A small image classifier, trained from scratch.
Model: 4.14M parameters, 48-pixel images, norm layernorm, activation quick_gelu, layers 12.
Training: adamw at rate 0.0021, batches of 128.
Data: trained on stained colorectal tissue patches (NCT-CRC-HE-100K), 45211 training examples, 42.2 epochs.
Rows from block 3 of a small image classifier, named by matrix and row number. Rows with one number within an expert belong to one neuron, the router's apart. Each number is 500 + 50 x the weight over its row's rms, rounded and kept within 0 to 999. All counts start at 0. Numbers have three digits each.
After each expert's rows are labels from the 100 images, of 14976, where the router gives the expert most weight on average: "top examples" is what is common among them. Only what is clearly more common there than usual is listed. The data: stained colorectal tissue patches (NCT-CRC-HE-100K).
# router: slot weights (model.blocks.3.mlp.router.weight, 32x160), inputs 0-53
# up: expert up (model.blocks.3.mlp.up, 16x80x160), inputs 0-53
# down: expert down (model.blocks.3.mlp.down, 16x160x80, transposed), outputs 0-53

# expert 2
router.4:518603490480507450541486514533438523569486492538498506499416483553488385513560470472530479469617485439512559602551465546515470522533526440469514517536519558534474
router.5:527492568554518494561484448471458482449400430452457551435500466580448462599529554451411524372528456526449458558506508595547495437581512433459569454549538497553404
up.0:531509513506432530482502460542560503410593466510449531476508487499575516477464541611469555450505543597461636466478520544489521510527456467493525473539444457548615
down.0:498430435443482455478561510494535478524476436524545546512466492508457502577462575504460418474483519480481480545479552488587584498546477494493479480436647486475497
up.1:452497449489476553437511537586579581553513548534467486522533544431469547401464504507497464482496559513505477463527556454461507556500506502598443516532539415465588
down.1:467448520493481502513457482457523481413571556565508526541478616572540489518387485401410461461473569584526533437533451465504508458566531564398452516517533499459463
up.2:524409539575578565477531471548479592539466499542448553552563521522447554479544513528450562527460473514462526451540396461486541504506534559490436528491417433482504
down.2:455455522522492478542434479446567469537430510479493454488462506439522501445429550491478556451521519609483526498481510549478441614527517393512668498396415505540523
up.3:545496454447484464537467396544593409525495415450515570505459461510463462555524519491463491468523469434442530611448513529522509487520493443449572410510553479574452
down.3:491495453448473464503470509391444414461548479573572428540482527497577438613406441508489492521511559444546493517429474455544477492437439530364544531420573506531485
up.4:464492491526488576447492629525459601496589546419534496534523535515584511455485466487485476534516517543553416439527477497449528470432488541557369584496463486396495
down.4:536511517461512483451485519463506423427546476464443534584632452511498475589483475460461496509513434536550502421461511491563576464534403516387521590496545512458507
up.5:524458472529493509533475437561545424523511440457494580408469452496425463506494518479373498460511535568458449626452510485546503468493527460464603433513566484570451
down.5:510462486495507410513463520395444402462542495579557468544462532506545449592420437454466492515544531413537512506419481422569503536475462517336532495423577526517472
up.6:491417434463601549463638571565505503593456480569449496486517553420447529464521454564531471544411564463573537476525448500552484548485501500552497470524462487495476
down.6:441455401516580519487536490535471519526463518490476391525481603434558504564421519568510479578460570499556573465559465537596501489416511519519550510479499508491437
up.7:518448557569371501556414466519509469455547483391543565466507491582572420491560532497517526502547479569476459476460478524488439510524535445479600450479494488591433
down.7:494481469452530461493477514452419396405521495587574468525452521541527435608453482418478448526528558438530500485422515433515489524434446555364546513441595524537442
up.8:537499493472445521515524473557530447543483533583629439412437542444537515459500447558612511529535542438462499471481509465518403532514511457459581429471529426522607
down.8:548399529532562564477531459525471454492475507539482532435443509443487496509507591561484525513497521496487533536522515518486505463560590487531541419478415514569478
up.9:551510500508493467557478404546536410493513416446518583481423445503496421553519556456441511445525486521430494588413492489550474480551468477454584411496511502598412
down.9:502466469464474444500450493363412398459526500558546459527476538544564426619421482443493455532540549453517508527447489474549490539455481517361574500445594516535478
up.10:494519445427488487533508426504529437571518470480557599495536514502544440536493475462522462522560453433506430546501572463447463483473481458475609506463527525519487
down.10:511494441436452436470504495425409394500539478613570473523442548494544464574440432517488475510515552498609471512430468465507493487440429540394544511464600490487467
up.11:537496434446500489549588476545497445550508540595486501518495491446506549504427547585466513465468523474464623501409585534557479466443456566507538498546536423477528
down.11:472448365437500487476575493527439449519484457453494562512549540436457528545468536546419499523518555448479514505415535451593444454442409514500588466434557415542481
top examples: tissue: tumour epithelium; tissue: normal colon mucosa

# expert 10
router.20:521438546445519519518547453510542411550518507458481474533479460456431456617472463478456471556480518468472521554499440514571574476521495453476523398500549534512420
router.21:562501510487514606480520490494514528547555548433474503520559548438420490452514460470497474541525552456472457470567485465483555483460676558456406519484434468532484
up.0:562492500530546503519481454493562483513532416458527537468492424500424479521534553510407524478380475550485503522444470486548555519563423537484565476487507513602533
down.0:527514469504525488507437431471462425522461547480550529529526579415555508549529523499559490496530514538581487555445555486534513560554415512438485485445524510454499
up.1:506547358547480467517499443487513594489455487543529478486450557504488526398491594520509540382498494536446495493492569492473447548536480476590535530486489474482646
down.1:413492512479510544430609566554558511428589583490539392376474591529480526456442467528493443537491538477566445393507477471468609467507563467536464535536530462506455
up.2:548534471530489516545489419522472582440519467502496512490450538490509503429550553517527522398547410553408497506491568562447411490556542517557504573521458501552522
down.2:379496481561447534519460523521444511517501495489541571527456537450590474494492460516456503538525501589500512488499503508511399472487495583553442517439541496507511
up.3:449623535543472438503424522416462516359473512521477488561544483545501506530504492475625443519586384552469472508484550459426530554527510523472483554411480540454524
down.3:544502433477500513563585522576548519463507395484428414550547464544416483520488494515514543563450511390424631470525464537489481450440546543438452493637478473517524
up.4:466495435483520552545565589465413483548435543572411555539485540491474606514506502427376524488448526491559529520480522474519521487461329535595432517507546482422437
down.4:481482527538564560444550481554488511473620530522515530503470530473572560383434528574537476420499534502554555552475530583452464436488483605569521492580479390443518
up.5:581460567522410493538407388400548464450499423421533513541466453557518472535495507465480534485554453573506545523397451548500531465562513373436584447473493547522459
down.5:454464468423421426519487429441519427487471453472510452520580455465559435525536485591577434566607512479478487540495574488517562574497457426433539515442556507525524
up.6:446487508558466542515465570452495601533504521424478485527535535522548545496506482487538501478494508511548463493577516549428480508446449464553445597528400509398506
down.6:516523549494471524549432508564412499531566512511458590516494560557549492491542479512543479461526449579476462485547469552498344506405534528532469516551496517502417
up.7:605516499499503504499473465484539522520510364432535550462499469516453494497604492513450537466447445497487541434485466451557512572534516518473559534430477472592508
down.7:511533469442520522440484466431479501496560550515543505521526621417606530525485499489519510432546544559602491563448542536514535488472415519495502509447505428436535
up.8:448472430488458574537499501524465452602555544492521446478491556494571536497483447496664524536537507489552465475569506479493431472419547431571481521535466523528458
down.8:491462440501479526577463516599486462627486495486498445530516567460470545490477487495492493476444527528477465520546536535556431511438582421529525499516463558573424
up.9:483610469562449471531436491502440543420448470543575518418455523515577507443452540525585541372506483564504504484453548531413409469525521511498535530515521479497532
down.9:449499367475511520586530555515540489557476461470467525485450592443509469555510439495529555535632534432463497465573419566617421443524543414529475566442513468505450
up.10:508503509581422497504418484447486575449481479553508511503502550562582551427533492479520490432521460573499432412506568591415472482500468471504520586512436510472548
down.10:574574501554512560606479493498458582478473569524529565538456550528490551508480513361469437492472498509522488436454498515552399458481546520515497449510530489442436
up.11:357462488482501537461527592497505519551517566526503395519550571450485573485423489494530448547486584477576443478570460448475525512426480446607429510516487469402510
down.11:524453479592484549591440452557445516569504503552439620549502496518506557481508501486479500419436468511459466549522473551520392386441509524587521460553466532556454
top examples: tissue: adipose tissue

# expert 5
router.10:559528522445516442515481435546543447522476425513527539539424415498470460571508507523470445563443489410416539531423439503527476490533444532469558434523594479563499
router.11:506541486599466431487397485487532558389459496524360466565490506484542505499457537513611505491496487548438487562496484480429470477463478550525464565446497529442474
up.0:489465507414417442510448479424580444562449539441536453499499501450495475518535437596547412599618470462507448521511513497512550440472551417491528470488523555540450
down.0:467462406496552564449516537498503501451559525413520517437431543611493452568478571428465482444528464382555395498509450523491574470512466526395408511511500483445521
up.1:535509448486585528446569502538472487597528475485495547513488532437437569504509479518383547496367529457517586474438479530540484518420423600530490509542491404436565
down.1:564527489527580532481504459431441509518491486521486579500528467476482574437506473451466638539417454507489554418465513482599433470520514490465419596574420549563526
up.2:502516517563469468414460536460505606443527519497467540560498511486515608437464528540570516449494513544516477435493531484414536553498494509557478577467482430386545
down.2:501475549621510498445423489528575488389545496495528563520463466462543485500490605500466501500510514572454544558405487504420521587482426499435523484513460478466495
up.3:441565434387496459530518525443500446452458492521572364428523514460430448504480538502594464511545521481508451531531549521504482452489551424506564501487597513522457
down.3:456400401551515598474553559470578542401566469447506471426475504642518405565479538454447486457484489469524446517547433531506589518493489451460464535497447543485504
up.4:479538452418465438537524479442514477486458484554563379424542528457449431520510553490604439504581520459491453523564567559502511494495584440492532503497525523528520
down.4:446421390543532572442538641513570525439558483483515495404459535578493377494464567464467548441497527422514490466571476538500541496436535495402436543561485501480493
up.5:525490562570481495425376456486532467525509487382536574494496471430495514531500506520471565504464452544476524468441567445536499505519487509493570507509405505589559
down.5:604547461467537482454476488491446453505545509444554576437446511499464496579508506449545567488487457566522447494440529424615492465553499518410426460481504549548556
up.6:568536507533520444464521410410489492551445451478452569516513472451480539498528500536450586535417492539515563523443455472530521567594487407467571484495505553503538
down.6:514490454510537504510497536501542454463536497430531578456423451475538546513444529494442538505451557568486554516314551491544474439452447555478483465521524470403514
up.7:488458498497517679484579603551476523486546582485600485456538624493531545443432544521507544468471575530526534506596416514506467504429497497561426534594413354458535
down.7:464552512527495481564456490527545488417422547463473454480525449510525482400526552462417604542522434586452559469431540462504436528458566563558492493520569578533545
up.8:550537448481550479520498515500478488563536442442611570454450500463523518508521481561432540525410490489525567494455440525534465496383447550473511511569507464510629
down.8:578538479517564517508540459472462501558491497471462538449513482499459536461622496490504598488397459523470519522505538511593461505532492462450486538560436571593528
up.9:488481415451543559516643533583477500594559482503525545494500548453519560459536526515440562524395545479577553474498431532521473443371409566520457573592473377474567
down.9:564510493507540488533480484436499501507495511534561506459548482535464483455546500467433630544418409505464599488469526453589445533508534500479467570521503544587525
up.10:494544402514555567482559558574499501524502514455591509528502525513428546474463503574416481516433541492487595435455451470524457526413432620516455508521539334461620
down.10:551528484499579488434509472411489511567475483502462574463544493537469553446532475429434619502425459522500500482497510487571470455564529510442419546564463553534532
up.11:452460587537483519407410499538528541540517572467547522512535540352536595465462506620499515517505519511521527494483577463494493549460506477554536513468437479479613
down.11:469586467462484503468519452537437452598549549519462507467441526517488531520522458435534564514398533452593404460484519503571519398499492512444416457537505527556416
top examples: tissue: tumour epithelium; tissue: normal colon mucosa

# expert 13
router.26:458498373449532460512568557445405498530489566552460583582524563456504528512456551499468557449501478487555542513444594514491439464411363576570446577474571466412555
router.27:490442499528500502573551514467410496513461571587496562526444563537503534477452501512477548445475475479480510527498521535485421468528490466484513452491425527492478
up.0:529469556552454532397441524474530540446445420487631451380485451485482418469552502534561520513548538475453461534511408536451472607560560458497525461514454525593580
down.0:503421531522527455573527508461428536586434477579461534475477531545554480451513510524512637384440406424477564593454480503407418431463462605433524450543515508517466
up.1:521520466493535474606523489505520497528487554539428569532515523515510549578461578522419580439461487571512619546470477585536492562461431498515473533446509479467511
down.1:470502499462514529578536525544541453485490451508568490369508510539474418475574602546483457565564501424425488443528476523479498536464600509504503413527499426583464
up.2:510576600584522432493477533505493609447431493531466490466570492554508517488518478454488526511487461530483514479556481462414491570540555507551467495460391527535476
down.2:560485361483530493555455478445569411396454463396522498378417540544460419563503568447440539485527380480509528479419442519505515544506557482424521522451479469558439
up.3:471510521578559490348473576481503552460437504519573477469485456527478450484528485464453553549466491520533498498476465420478524583551489479479493513506483486501508
down.3:540517507526511493550467518431413499508585547560609567433460532576583425465525470495491545417466410415510488473475506545454455421484564571434499493528479575543474
up.4:460598488492456507492515500513509450451464516584588388458497529447445438493541491477653424520523596497495434552549505453440552587508512500501548423505550486498450
down.4:457559479582480501471441549505538579438596529484527477531505550529570546448413468541443586469463565595502559455454390461512489474500577496477442519509496490477607
up.5:554481540495615424540490489442437525530436461492471553497532465585463479581571462422501552523393406519511521573451481495536503444480483556503486496505482557502397
down.5:469414511527506532445467506524485478561543495542596473507488488488456499505551492547526387487490525437472461512583475525525547499566565526534532454522520542507495
up.6:553553596531434542482448453538533651477470429484498508477485422499484470428596470539619527572482455490450515441581403515447532572529593441504472418509449448585539
down.6:512462501434471381464543494522480490539497500535472498590528437454558580571456516522515508462463531540517530576524503597561413515504412447533476524531458607491593
up.7:536538529506425387571467386449498487490476487551440557581569464561574535507574487472521522506509445598482569497482535501536491463569508519470545514440457550487445
down.7:489456480493453446531412459464529439410524468486614472435466553542556415508530573507560493519577455497503473527462484480471544521515603437383516500439510598583496
up.8:471594489456507438538492501432420438512354512613597508452421514546569454500545536433533471425553447429491477553477475531494392494512499506471544521476546547521499
down.8:425523487482486472515464552518446530588506556553510430525512589419531567458461496480524488396553536479552503525536480483407483534398448524613483578478551476426584
up.9:556561553568534559451470523570510576447493479452548410411471475489440502496475501432554454556443570525524421554598460497426567413521602503460485506577510512545434
down.9:495431492532434491456457479455587497442586539455561491516543613544565525412421495584457520508505468523557559478574523467534494527490519471530452518547489512512607
up.10:559465598521494570471461467492480552500548514475539465460498473592497446483561411434522424546532499515493471457541415542490541479564606514463491481544416564539453
down.10:508414531540488543473441478470478446546484499414486501486558506444613533529481494537497518407569507537458514486553579506518494584491562475549529488484345514546479
up.11:554499551586414465624473412430479551497438488528439519543557486576605539512575529458519576501586397595460574513497461554505434476526490460442518527461369504498466
down.11:470457561494483493517450492519521498492555506435549439381467564544514469435499540549515479472572503481465462514542469541435529509466629473487521456460462556545492
top examples: tissue: cancer-associated stroma; tissue: mucus

# expert 11
router.22:475487534488495530484545490545439499450523563537468456550495504512489520520540366435640434519460508467523442500552527485433495457541586459552521507437509517458401
router.23:521519525476416525536464455491517496475560484421458455558513470544516453518516471471648515463509455515469499479507509487369450579551535416484551466469428547519488
up.0:458490493476413557436464455493481492496561552486561504530518564463568555443494511499427478565559459496542461423500568444563555482397459570582432581433563460460570
down.0:482516520449395476626509492493548481494465443505498356435563491528504439534502487489491471495500510479410551464652484499538487541448554448467505462485524547648520
up.1:446494484581488573513500550544534603440534548432519493522479561486514550410468509492483501442480527604586487453485516520451524540469500490582370551521501461445492
down.1:507439518489418499464535583491534462419646485450535471462497550542582474550419410477477486533511507556565488501559520498558532429506460424514494485470558492528418
up.2:445479500606496551478534561552530591449553519456502494535487566492507513414422468519500494473480534625573477459518498496468511523457507519586396536533510471439487
down.2:478433539503427503463551594537538486442639519461499523466501544537591471552440408503469515507523513553530505487450498547564504420506463434499485504469536428519437
up.3:459531486508492590505511573507545598561512576493469487525502586500557567452454470530507552436510502491566487516547462528485430522372492465648388555498498489435523
down.3:546460436493413528536480496522521409489548487459537430429467549500512481576519506539436470425604506489565401488456536485605536411465510464535590468379638513564491
up.4:445505527471455541409479485449486472466546522472515498582576489497512486475500500480441478605557499514547460427531584403546569475480507582566428570428501481514539
down.4:464425522421418523560509499488535573493448491536504377410568473533485481507493499471459470504440562483450501439646486568552520549455572457546478479569496575635446
up.5:473422566489526606534560592505488567639472561472479484493540595424481509552482472463446497553504577480546471460545461461616515531446512463613405464504472494546437
down.5:463414396489511591489399553570531518530456529441552420408476518452526561506460549518434471480498578523521552418577482475532529453439545540575497538483498529612507
up.6:476493538630521541448486520471551555442509501496466559583518422524485577482436509490493511501473483586513515455428484479482508526526444545507444556480452473446542
down.6:520406517522584592452472510504540569521482507461448550476463503470415534476536501445577496479498462584510427534548453544412493471579516439539482568498423502487443
up.7:535513492532531489519519533530456469543485447499461521498477537466507548519402593548440618415480583535504571523463467519525459494476410507457492535591454474478634
down.7:496520536562520489487567473516436441403519535547432560495449472478520551501495550529510591509402567576496595369412539518513527567517403518433516467505516487519569
up.8:602476552478488402493440408456570489455503392443451498582571369572446427569529525516530486529514430479388508507531461567493582532590527487381594489500457551551561
down.8:467501522394539506541571490525513456489526515572560457523498520515507443415434502531519538602431551458458628447509539481414452503486538531460472482627463371498545
up.9:433482553501495606579529620561463514565465552510494495502479573428544545497428472483490546477508582506587499508519466438531425478375512458595472475473497489515438
down.9:487436372492580603498408509559540531546441460455504453372483494410469562533525564495423537454461540542538522431547441471618548464484568566590501542416566491524510
up.10:417460561501469642502511593540491524580542592472466473542537607453560578471476456511488524506516547511583489437548495473548470505393515450622415528498478506439473
down.10:492456431417499560539443498534534469545481473464536388410456523448476521574510504514436477478509535452541435485518485475611517433430534531546527468460599506645510
up.11:535467484503512467463443499498614578465541428428459516567566385498388484510525536552446463551471461573456511434494537443485609563521517535493467481450550489522540
down.11:437522423540530537553520621479470587470495491585489413532483499512509523463475549442437501532412532485479566418572488544501468447407501505469472499529489475461490
top examples: tissue: lymphocytes

# expert 0
router.0:410519517574414497575545407539520478506461473465474495603546513454497461573549431472509516519559551466470514521571494513489594507511482524522575476402550470508406
router.1:505439477546491542555504552535471523587421541518492531537526550470478572425448500581620594484443506463546601508502446493487381442409399441540490537581467454451487
up.0:503519377492553554505536532582552507563510463387433400451507519417401504510499412505530481555526556430479365516660534419509551495491633399553536450524552531510469
down.0:483421423469452495566517410462527529472511427592530473459453571513502446466460483556505515480463429443571455433458404535604465516574494497473486493487549443552521
up.1:471558418433536422546532509460433474579455429517454521440479527413502494519495464512495516520515501441568522518542580486471502445473498418470570511514535573482488
down.1:462438468503475473555450458460560494515558452514649419483458578540604447492542564599492471470477464477547427537411387561502519587506467549382484491522565517521552
up.2:522534427496526389540445445466526410563415394493478525488425482450514516594484584537509557487498465530543519538475505588473508457494461459454597473510526554471538
down.2:555525537494485454566439505529600445491451483456544418445490468553499450550571554516525477538535472493419455576478444516507555491604522450440559438492541534560444
up.3:470440391471490581509568511554540516643499543464433399482519563378447528490466433544556514533464591433545444452600610447511507486440596384575489467522534486500508
down.3:455444444456459498519530441455526513487558498564598441488433592473515480465480481611497529521452441473549444471500432507578512484618520510485505479458566429531568
up.4:481440614530519508469555542498492467449580516554579526440505489518577508478521496537443492607443592465496569482491411551467466456491506616482459466590405462479570
down.4:510494466499501484477436568493464526525437482561510572540468543478518570571477536442429512427443551591498467508430518495554487484486397459444515524467616528412466
up.5:483478425369540488525564488567480483548472488482490456463505518473425447571517450473535447582450508386511438537595583521570547478496550534531473469533546483477442
down.5:478547521405517478524547467518491494488529516502519426500531538478410477530499467509466493510585490399516469435515511455488517528467531584600516516541543398593509
up.6:505468426470520591485545529560563530592503505403430365456512527416396504513504404518538450540491573428522379477657517465508536523479647404541519453520566503505440
down.6:489447437449471537538550423487501498486588449559558459478507527521540459421482473521511532491443430486559447456491481508619536432618540536474461487483573431531555
up.7:465504437560486530502503503534551565593504441322467476507578530463423504482473458586608535532526474503546462416509574417477489487442532377519481560536529473490535
down.7:540478420533516505544494430553544553519495428559540467466419537439524490519534516568545506433451492503474465526470422543538537495570419465438572496498577411460504
up.8:535581530439524386517492459498462385524455435540552532438426503556540429512507558453513546491506456492554519589455458598471465427472492480392556473582473595506471
down.8:485467527471452410540403389396580427479466458507571460493456548491594416522528532566539487473568508488501467587444445593509485604533468429362549418451514573514561
up.9:507554448433626448505612513471476564541451483484489551483514476541417544471481452424367448542425478470564552460486499475549524512515452595556445524467510491425452
down.9:472397458438578534514563464544526496584516476521469499493510429486418528534560506575458544547447509389497473532608501538545546481528534506508541465540509464506591
up.10:548503470411486431472469419567563454479567396445510533494483452562446425575538513515482440555526450483444494507494550578526542503540526535472567433509491484562618
down.10:499555452430561549562581488606481424528594476451517508448491481546394458583454548494423457524499564476476507476508534537561542447431587522518500482540563450586459
up.11:547533460419470402507475350483554425554495469497506519569562519401506538505480541564476495484500489541511528471476597540534507521474478470478620441505531536531537
down.11:489520509483460456546444483586537439424518468423514421416549493495503441590459569495450526473613510492446485512541444526461572553502579445435476447512529521583514
top examples: tissue: smooth muscle; tissue: debris

# expert 12
router.24:504502524500473537479476521489577565495581459434557445465561421506491508526471463418532475594526562550543473437581569440387542553540546546565450526472430476458497
router.25:520519513554437481530503494430528584498558571358544467499519613503478459459532425482552434566538503553594466443606506404408556548491502514525520459473542564524523
up.0:483377545479509554556480500496484553560471503513525506469538580486541581475508524543499569405561532453587532536478511555505435514472455510494450538486389412471531
down.0:444472548535509520554450477485457585603471480416473532497497509426531578518531467503484477544574486478525459496563481561545511536477514507481463536400403553489466
up.1:526464473402434489564500410540553509552540481496533491438465570476552450512584477541612482438549449450431474532526512547485503485562583393505643422498491503535496
down.1:513538475402553515453513499498508422430544458505568452471413457473477396500501575439470518491468522417588503551385562462496602448528483494444588462481582470592531
up.2:468412487478498630586559542505453481602446558503485515589529582500504559545495470479445463473524527462513502480556478484610471479456500522562428461507511438455421
down.2:460507490568593530550515525506533515534438419459476462452496473486527540467503477517479522507489558481444586495590536543496486552418484491592500501534401529578486
up.3:527504515437463459576531441526510521452571472435488506529527485593517411503588484492559479455540397445431503507517481567438493494588541521493518460517506503555471
down.3:519541433418579456454546540497526441396523445514580440459447483506476442500460609491479515480442498474549532491405556470489576509499466532516529544502571369493613
up.4:472494426555527470429490538549582576463543449417542509458471538529438523448451550537496477461470480536555427467489540499451540493450516470551491537581529475471605
down.4:481576452452484505600553536537451382487567432484496491551469512485574422586434485480479551523428529412497566550402519500568441436440448517430464511500635443561440
up.5:440467428536470524464494535470464542463594488459460515531539564555542560431405491479511509488489493578578454450495620516446531487468498481539418589482508469409503
down.5:508519415460471501621580534568481426492561440461489476532434539538589402614473494523430533519494520447500575510466493541569435425411424530458453476548632415562457
up.6:538482507545518512557475483494434571532506514483534629504564536601505583481440525555425568458550456496567577495469462563476353485472528513472501525549510463515491
down.6:530404492516439467594446464479536568490564389387440539522577542608476450492520485481523532479512421477513514420510526535500460409636557435461475545454451490467506
up.7:507516464445432478538490441538572517460565466466525469507510531512541393456587495504583497481516445470470478496510506553447531489521585478515520493494489499533520
down.7:499543389366548475506537567504465452435553441517607459466455503481491475486472613489481566496486537449580524551376534467512529500500440499485523492502543382514591
up.8:577492535430512447516517441516488523474541413441481517544567440555391438578578474458515454492494436460374532518515399545454526502561568517470509473519501521564466
down.8:543498415431540526467545562478510461439525472504546424473459517489477450500436548472506588460446538520554565431438571493512571525466471544509490502538546381542525
up.9:509524585442467388600447471505541524531467395467435521517534472513512458520589482485532533444551405464390545543564406600457482515523534510447537462513474516549476
down.9:519492431414635498440510508476511507450536476484534468455514468486453496452519604505490541527497495507534538467436584488552572449521467518475518538512555389540509
up.10:525477451478526531507536491519462427575531443532586510434461538463530521555471500562419560428492548507503506545429539536466497537501466460502519497529528373506562
down.10:520478562495493491473427451432565466414527456527599431517510458475509467531508533446434557547511441428525407517432617519564519584562505474428499449421555490575489
up.11:456450412574505589460488592481529555538540490499500490532495564475508636457380536543467491465468528547553495448471578479493532492428479483547446536534516464450563
down.11:513536477459535535587576508576500421535540450421480477550478497523508463554411472510479537459462537418527623535454485552547432437427401488454510520563554471586403
top examples: tissue: cancer-associated stroma

# expert 6
router.12:546504485424485435503475462429530418460423447545446464541542434514491440563476511409506453533526508445496502605464445564600463452572483446459548416447490559543395
router.13:556553475426493482449486519468488460454489445507553447526472424509461441588526473482481424544518519448398453495508516468477560499533557504434495468486598558466499
up.0:456482451574476613509509561553494543474533518438542487467464543490514503399453527548512531507469535570565531516468517441472469435397488528604450552519509357481539
down.0:473499485457512556491419571568467550573436598448421567542554492483511652553504461494500423593492534515553497528483578485526517468470430495600502515478479438444419
up.1:440520498524478526502494542477454549504495598533522629507523614533584517422497491529494576504514492466538485436487535524463468422390361534527413612513480458405568
down.1:510508571502463422581468421497562497486525483442528455425469511571461464434498543500575536395575475509460478511520467623408518509514584463453554454502452511544533
up.2:511464523596510557495488499534574562450556523498528488469491513409505525414431564520449598503414567625511565498474504481464489455537544503522528447497436468521489
down.2:440555466446562484477529571390429468463471456447500469521548472546488535609488537434422442556421423439524438501491548432505566528457439512533434533421544478448478
up.3:486500566591515638415519573523483526516477555501572510476506505439513581451450475553456618544361569544582538473541481480470439502484568528597443563508445430496544
down.3:506607464489541483518540475445436496456388494476588447533460482535465485611445505434517457557504563412470494546579458534483520437452525500538412512485470495536475
up.4:476492525531472492540483510503455548547486522532446549515540524458616564489492457532474605457487517582579581517512475513514442486432443472499480560541400475414505
down.4:539556483540523458491442480524431558506515460513577551490508463569520517450538466459590488556436490533487410524439522540438460467580504518418456529461492549445424
up.5:527468448585466529519419467513520484453512459442458518465480491506488482503412568496490581387475525619501558501450518517526474486503498379479564473535491522552456
down.5:459467521412458464580483401477572374543481465450415499528592541470517499601481507502506471535567499494474546590439553573488496534496449420378585439467537535518444
up.6:544457469576495512541428488479504445455527463453485551490489462506494516506395594467469591381465511631502537526448484535509482467514451387466539497554498521532457
down.6:452462508436494422597524405504563345526492463478448472541563567491527496574471526534477450483532504517488524569455527566475528549476447433396596451503526489492478
up.7:466519574538513584492502572520474596537518539500493523432544587533577539430463467509511631467499516612604511489568490546450436527464469503525463575546427466424535
down.7:452403547544515435502494498479566539484504484478500502460510471573482489394604556505529427530501490443540437458578469492472434439540610518563496501470388554477564
up.8:567443503502597505480557517624531504570442486489493572439457462547459482536576542497363519503446452454466536536493449511578524458478486573474484462531522470549451
down.8:588587467461478474552431454526458437613448543487573531463317515468429497540520507461545514474486424478586407549366459513565439402497469540393566445480549489501462
up.9:468467536570517524513519516535477518514519482448451528485499521480517550484433543490488646466442530592622497528525454523426443552514470440523511520496390465418487
down.9:443546484520478440476533539443378478493579564518511591465476518474567526436435482491468556530450536573593482468431539457519521378539341550495448566463533437508504
up.10:502518505570460469530474445490501433465507484518465479516472466472506499531377569461501586387498525612493518533432467526513457516527474390467571475512519526510442
down.10:454515519451471456587547451517591336522463437472445471481571514456487426630504548528500460516548463510512543571471517552487518534518476433404574428491551506545479
up.11:567438478515609506482591477615511510554491496440473559450467437536443464542589551522365515544442448461496559527503516478565541521481479554496504475487511491552487
down.11:566564481467525470510475488536445502594409542497568541405347529479448542498516524496498523486471419480549410478427458529552464384526449500410574462512521517470480
top examples: tissue: tumour epithelium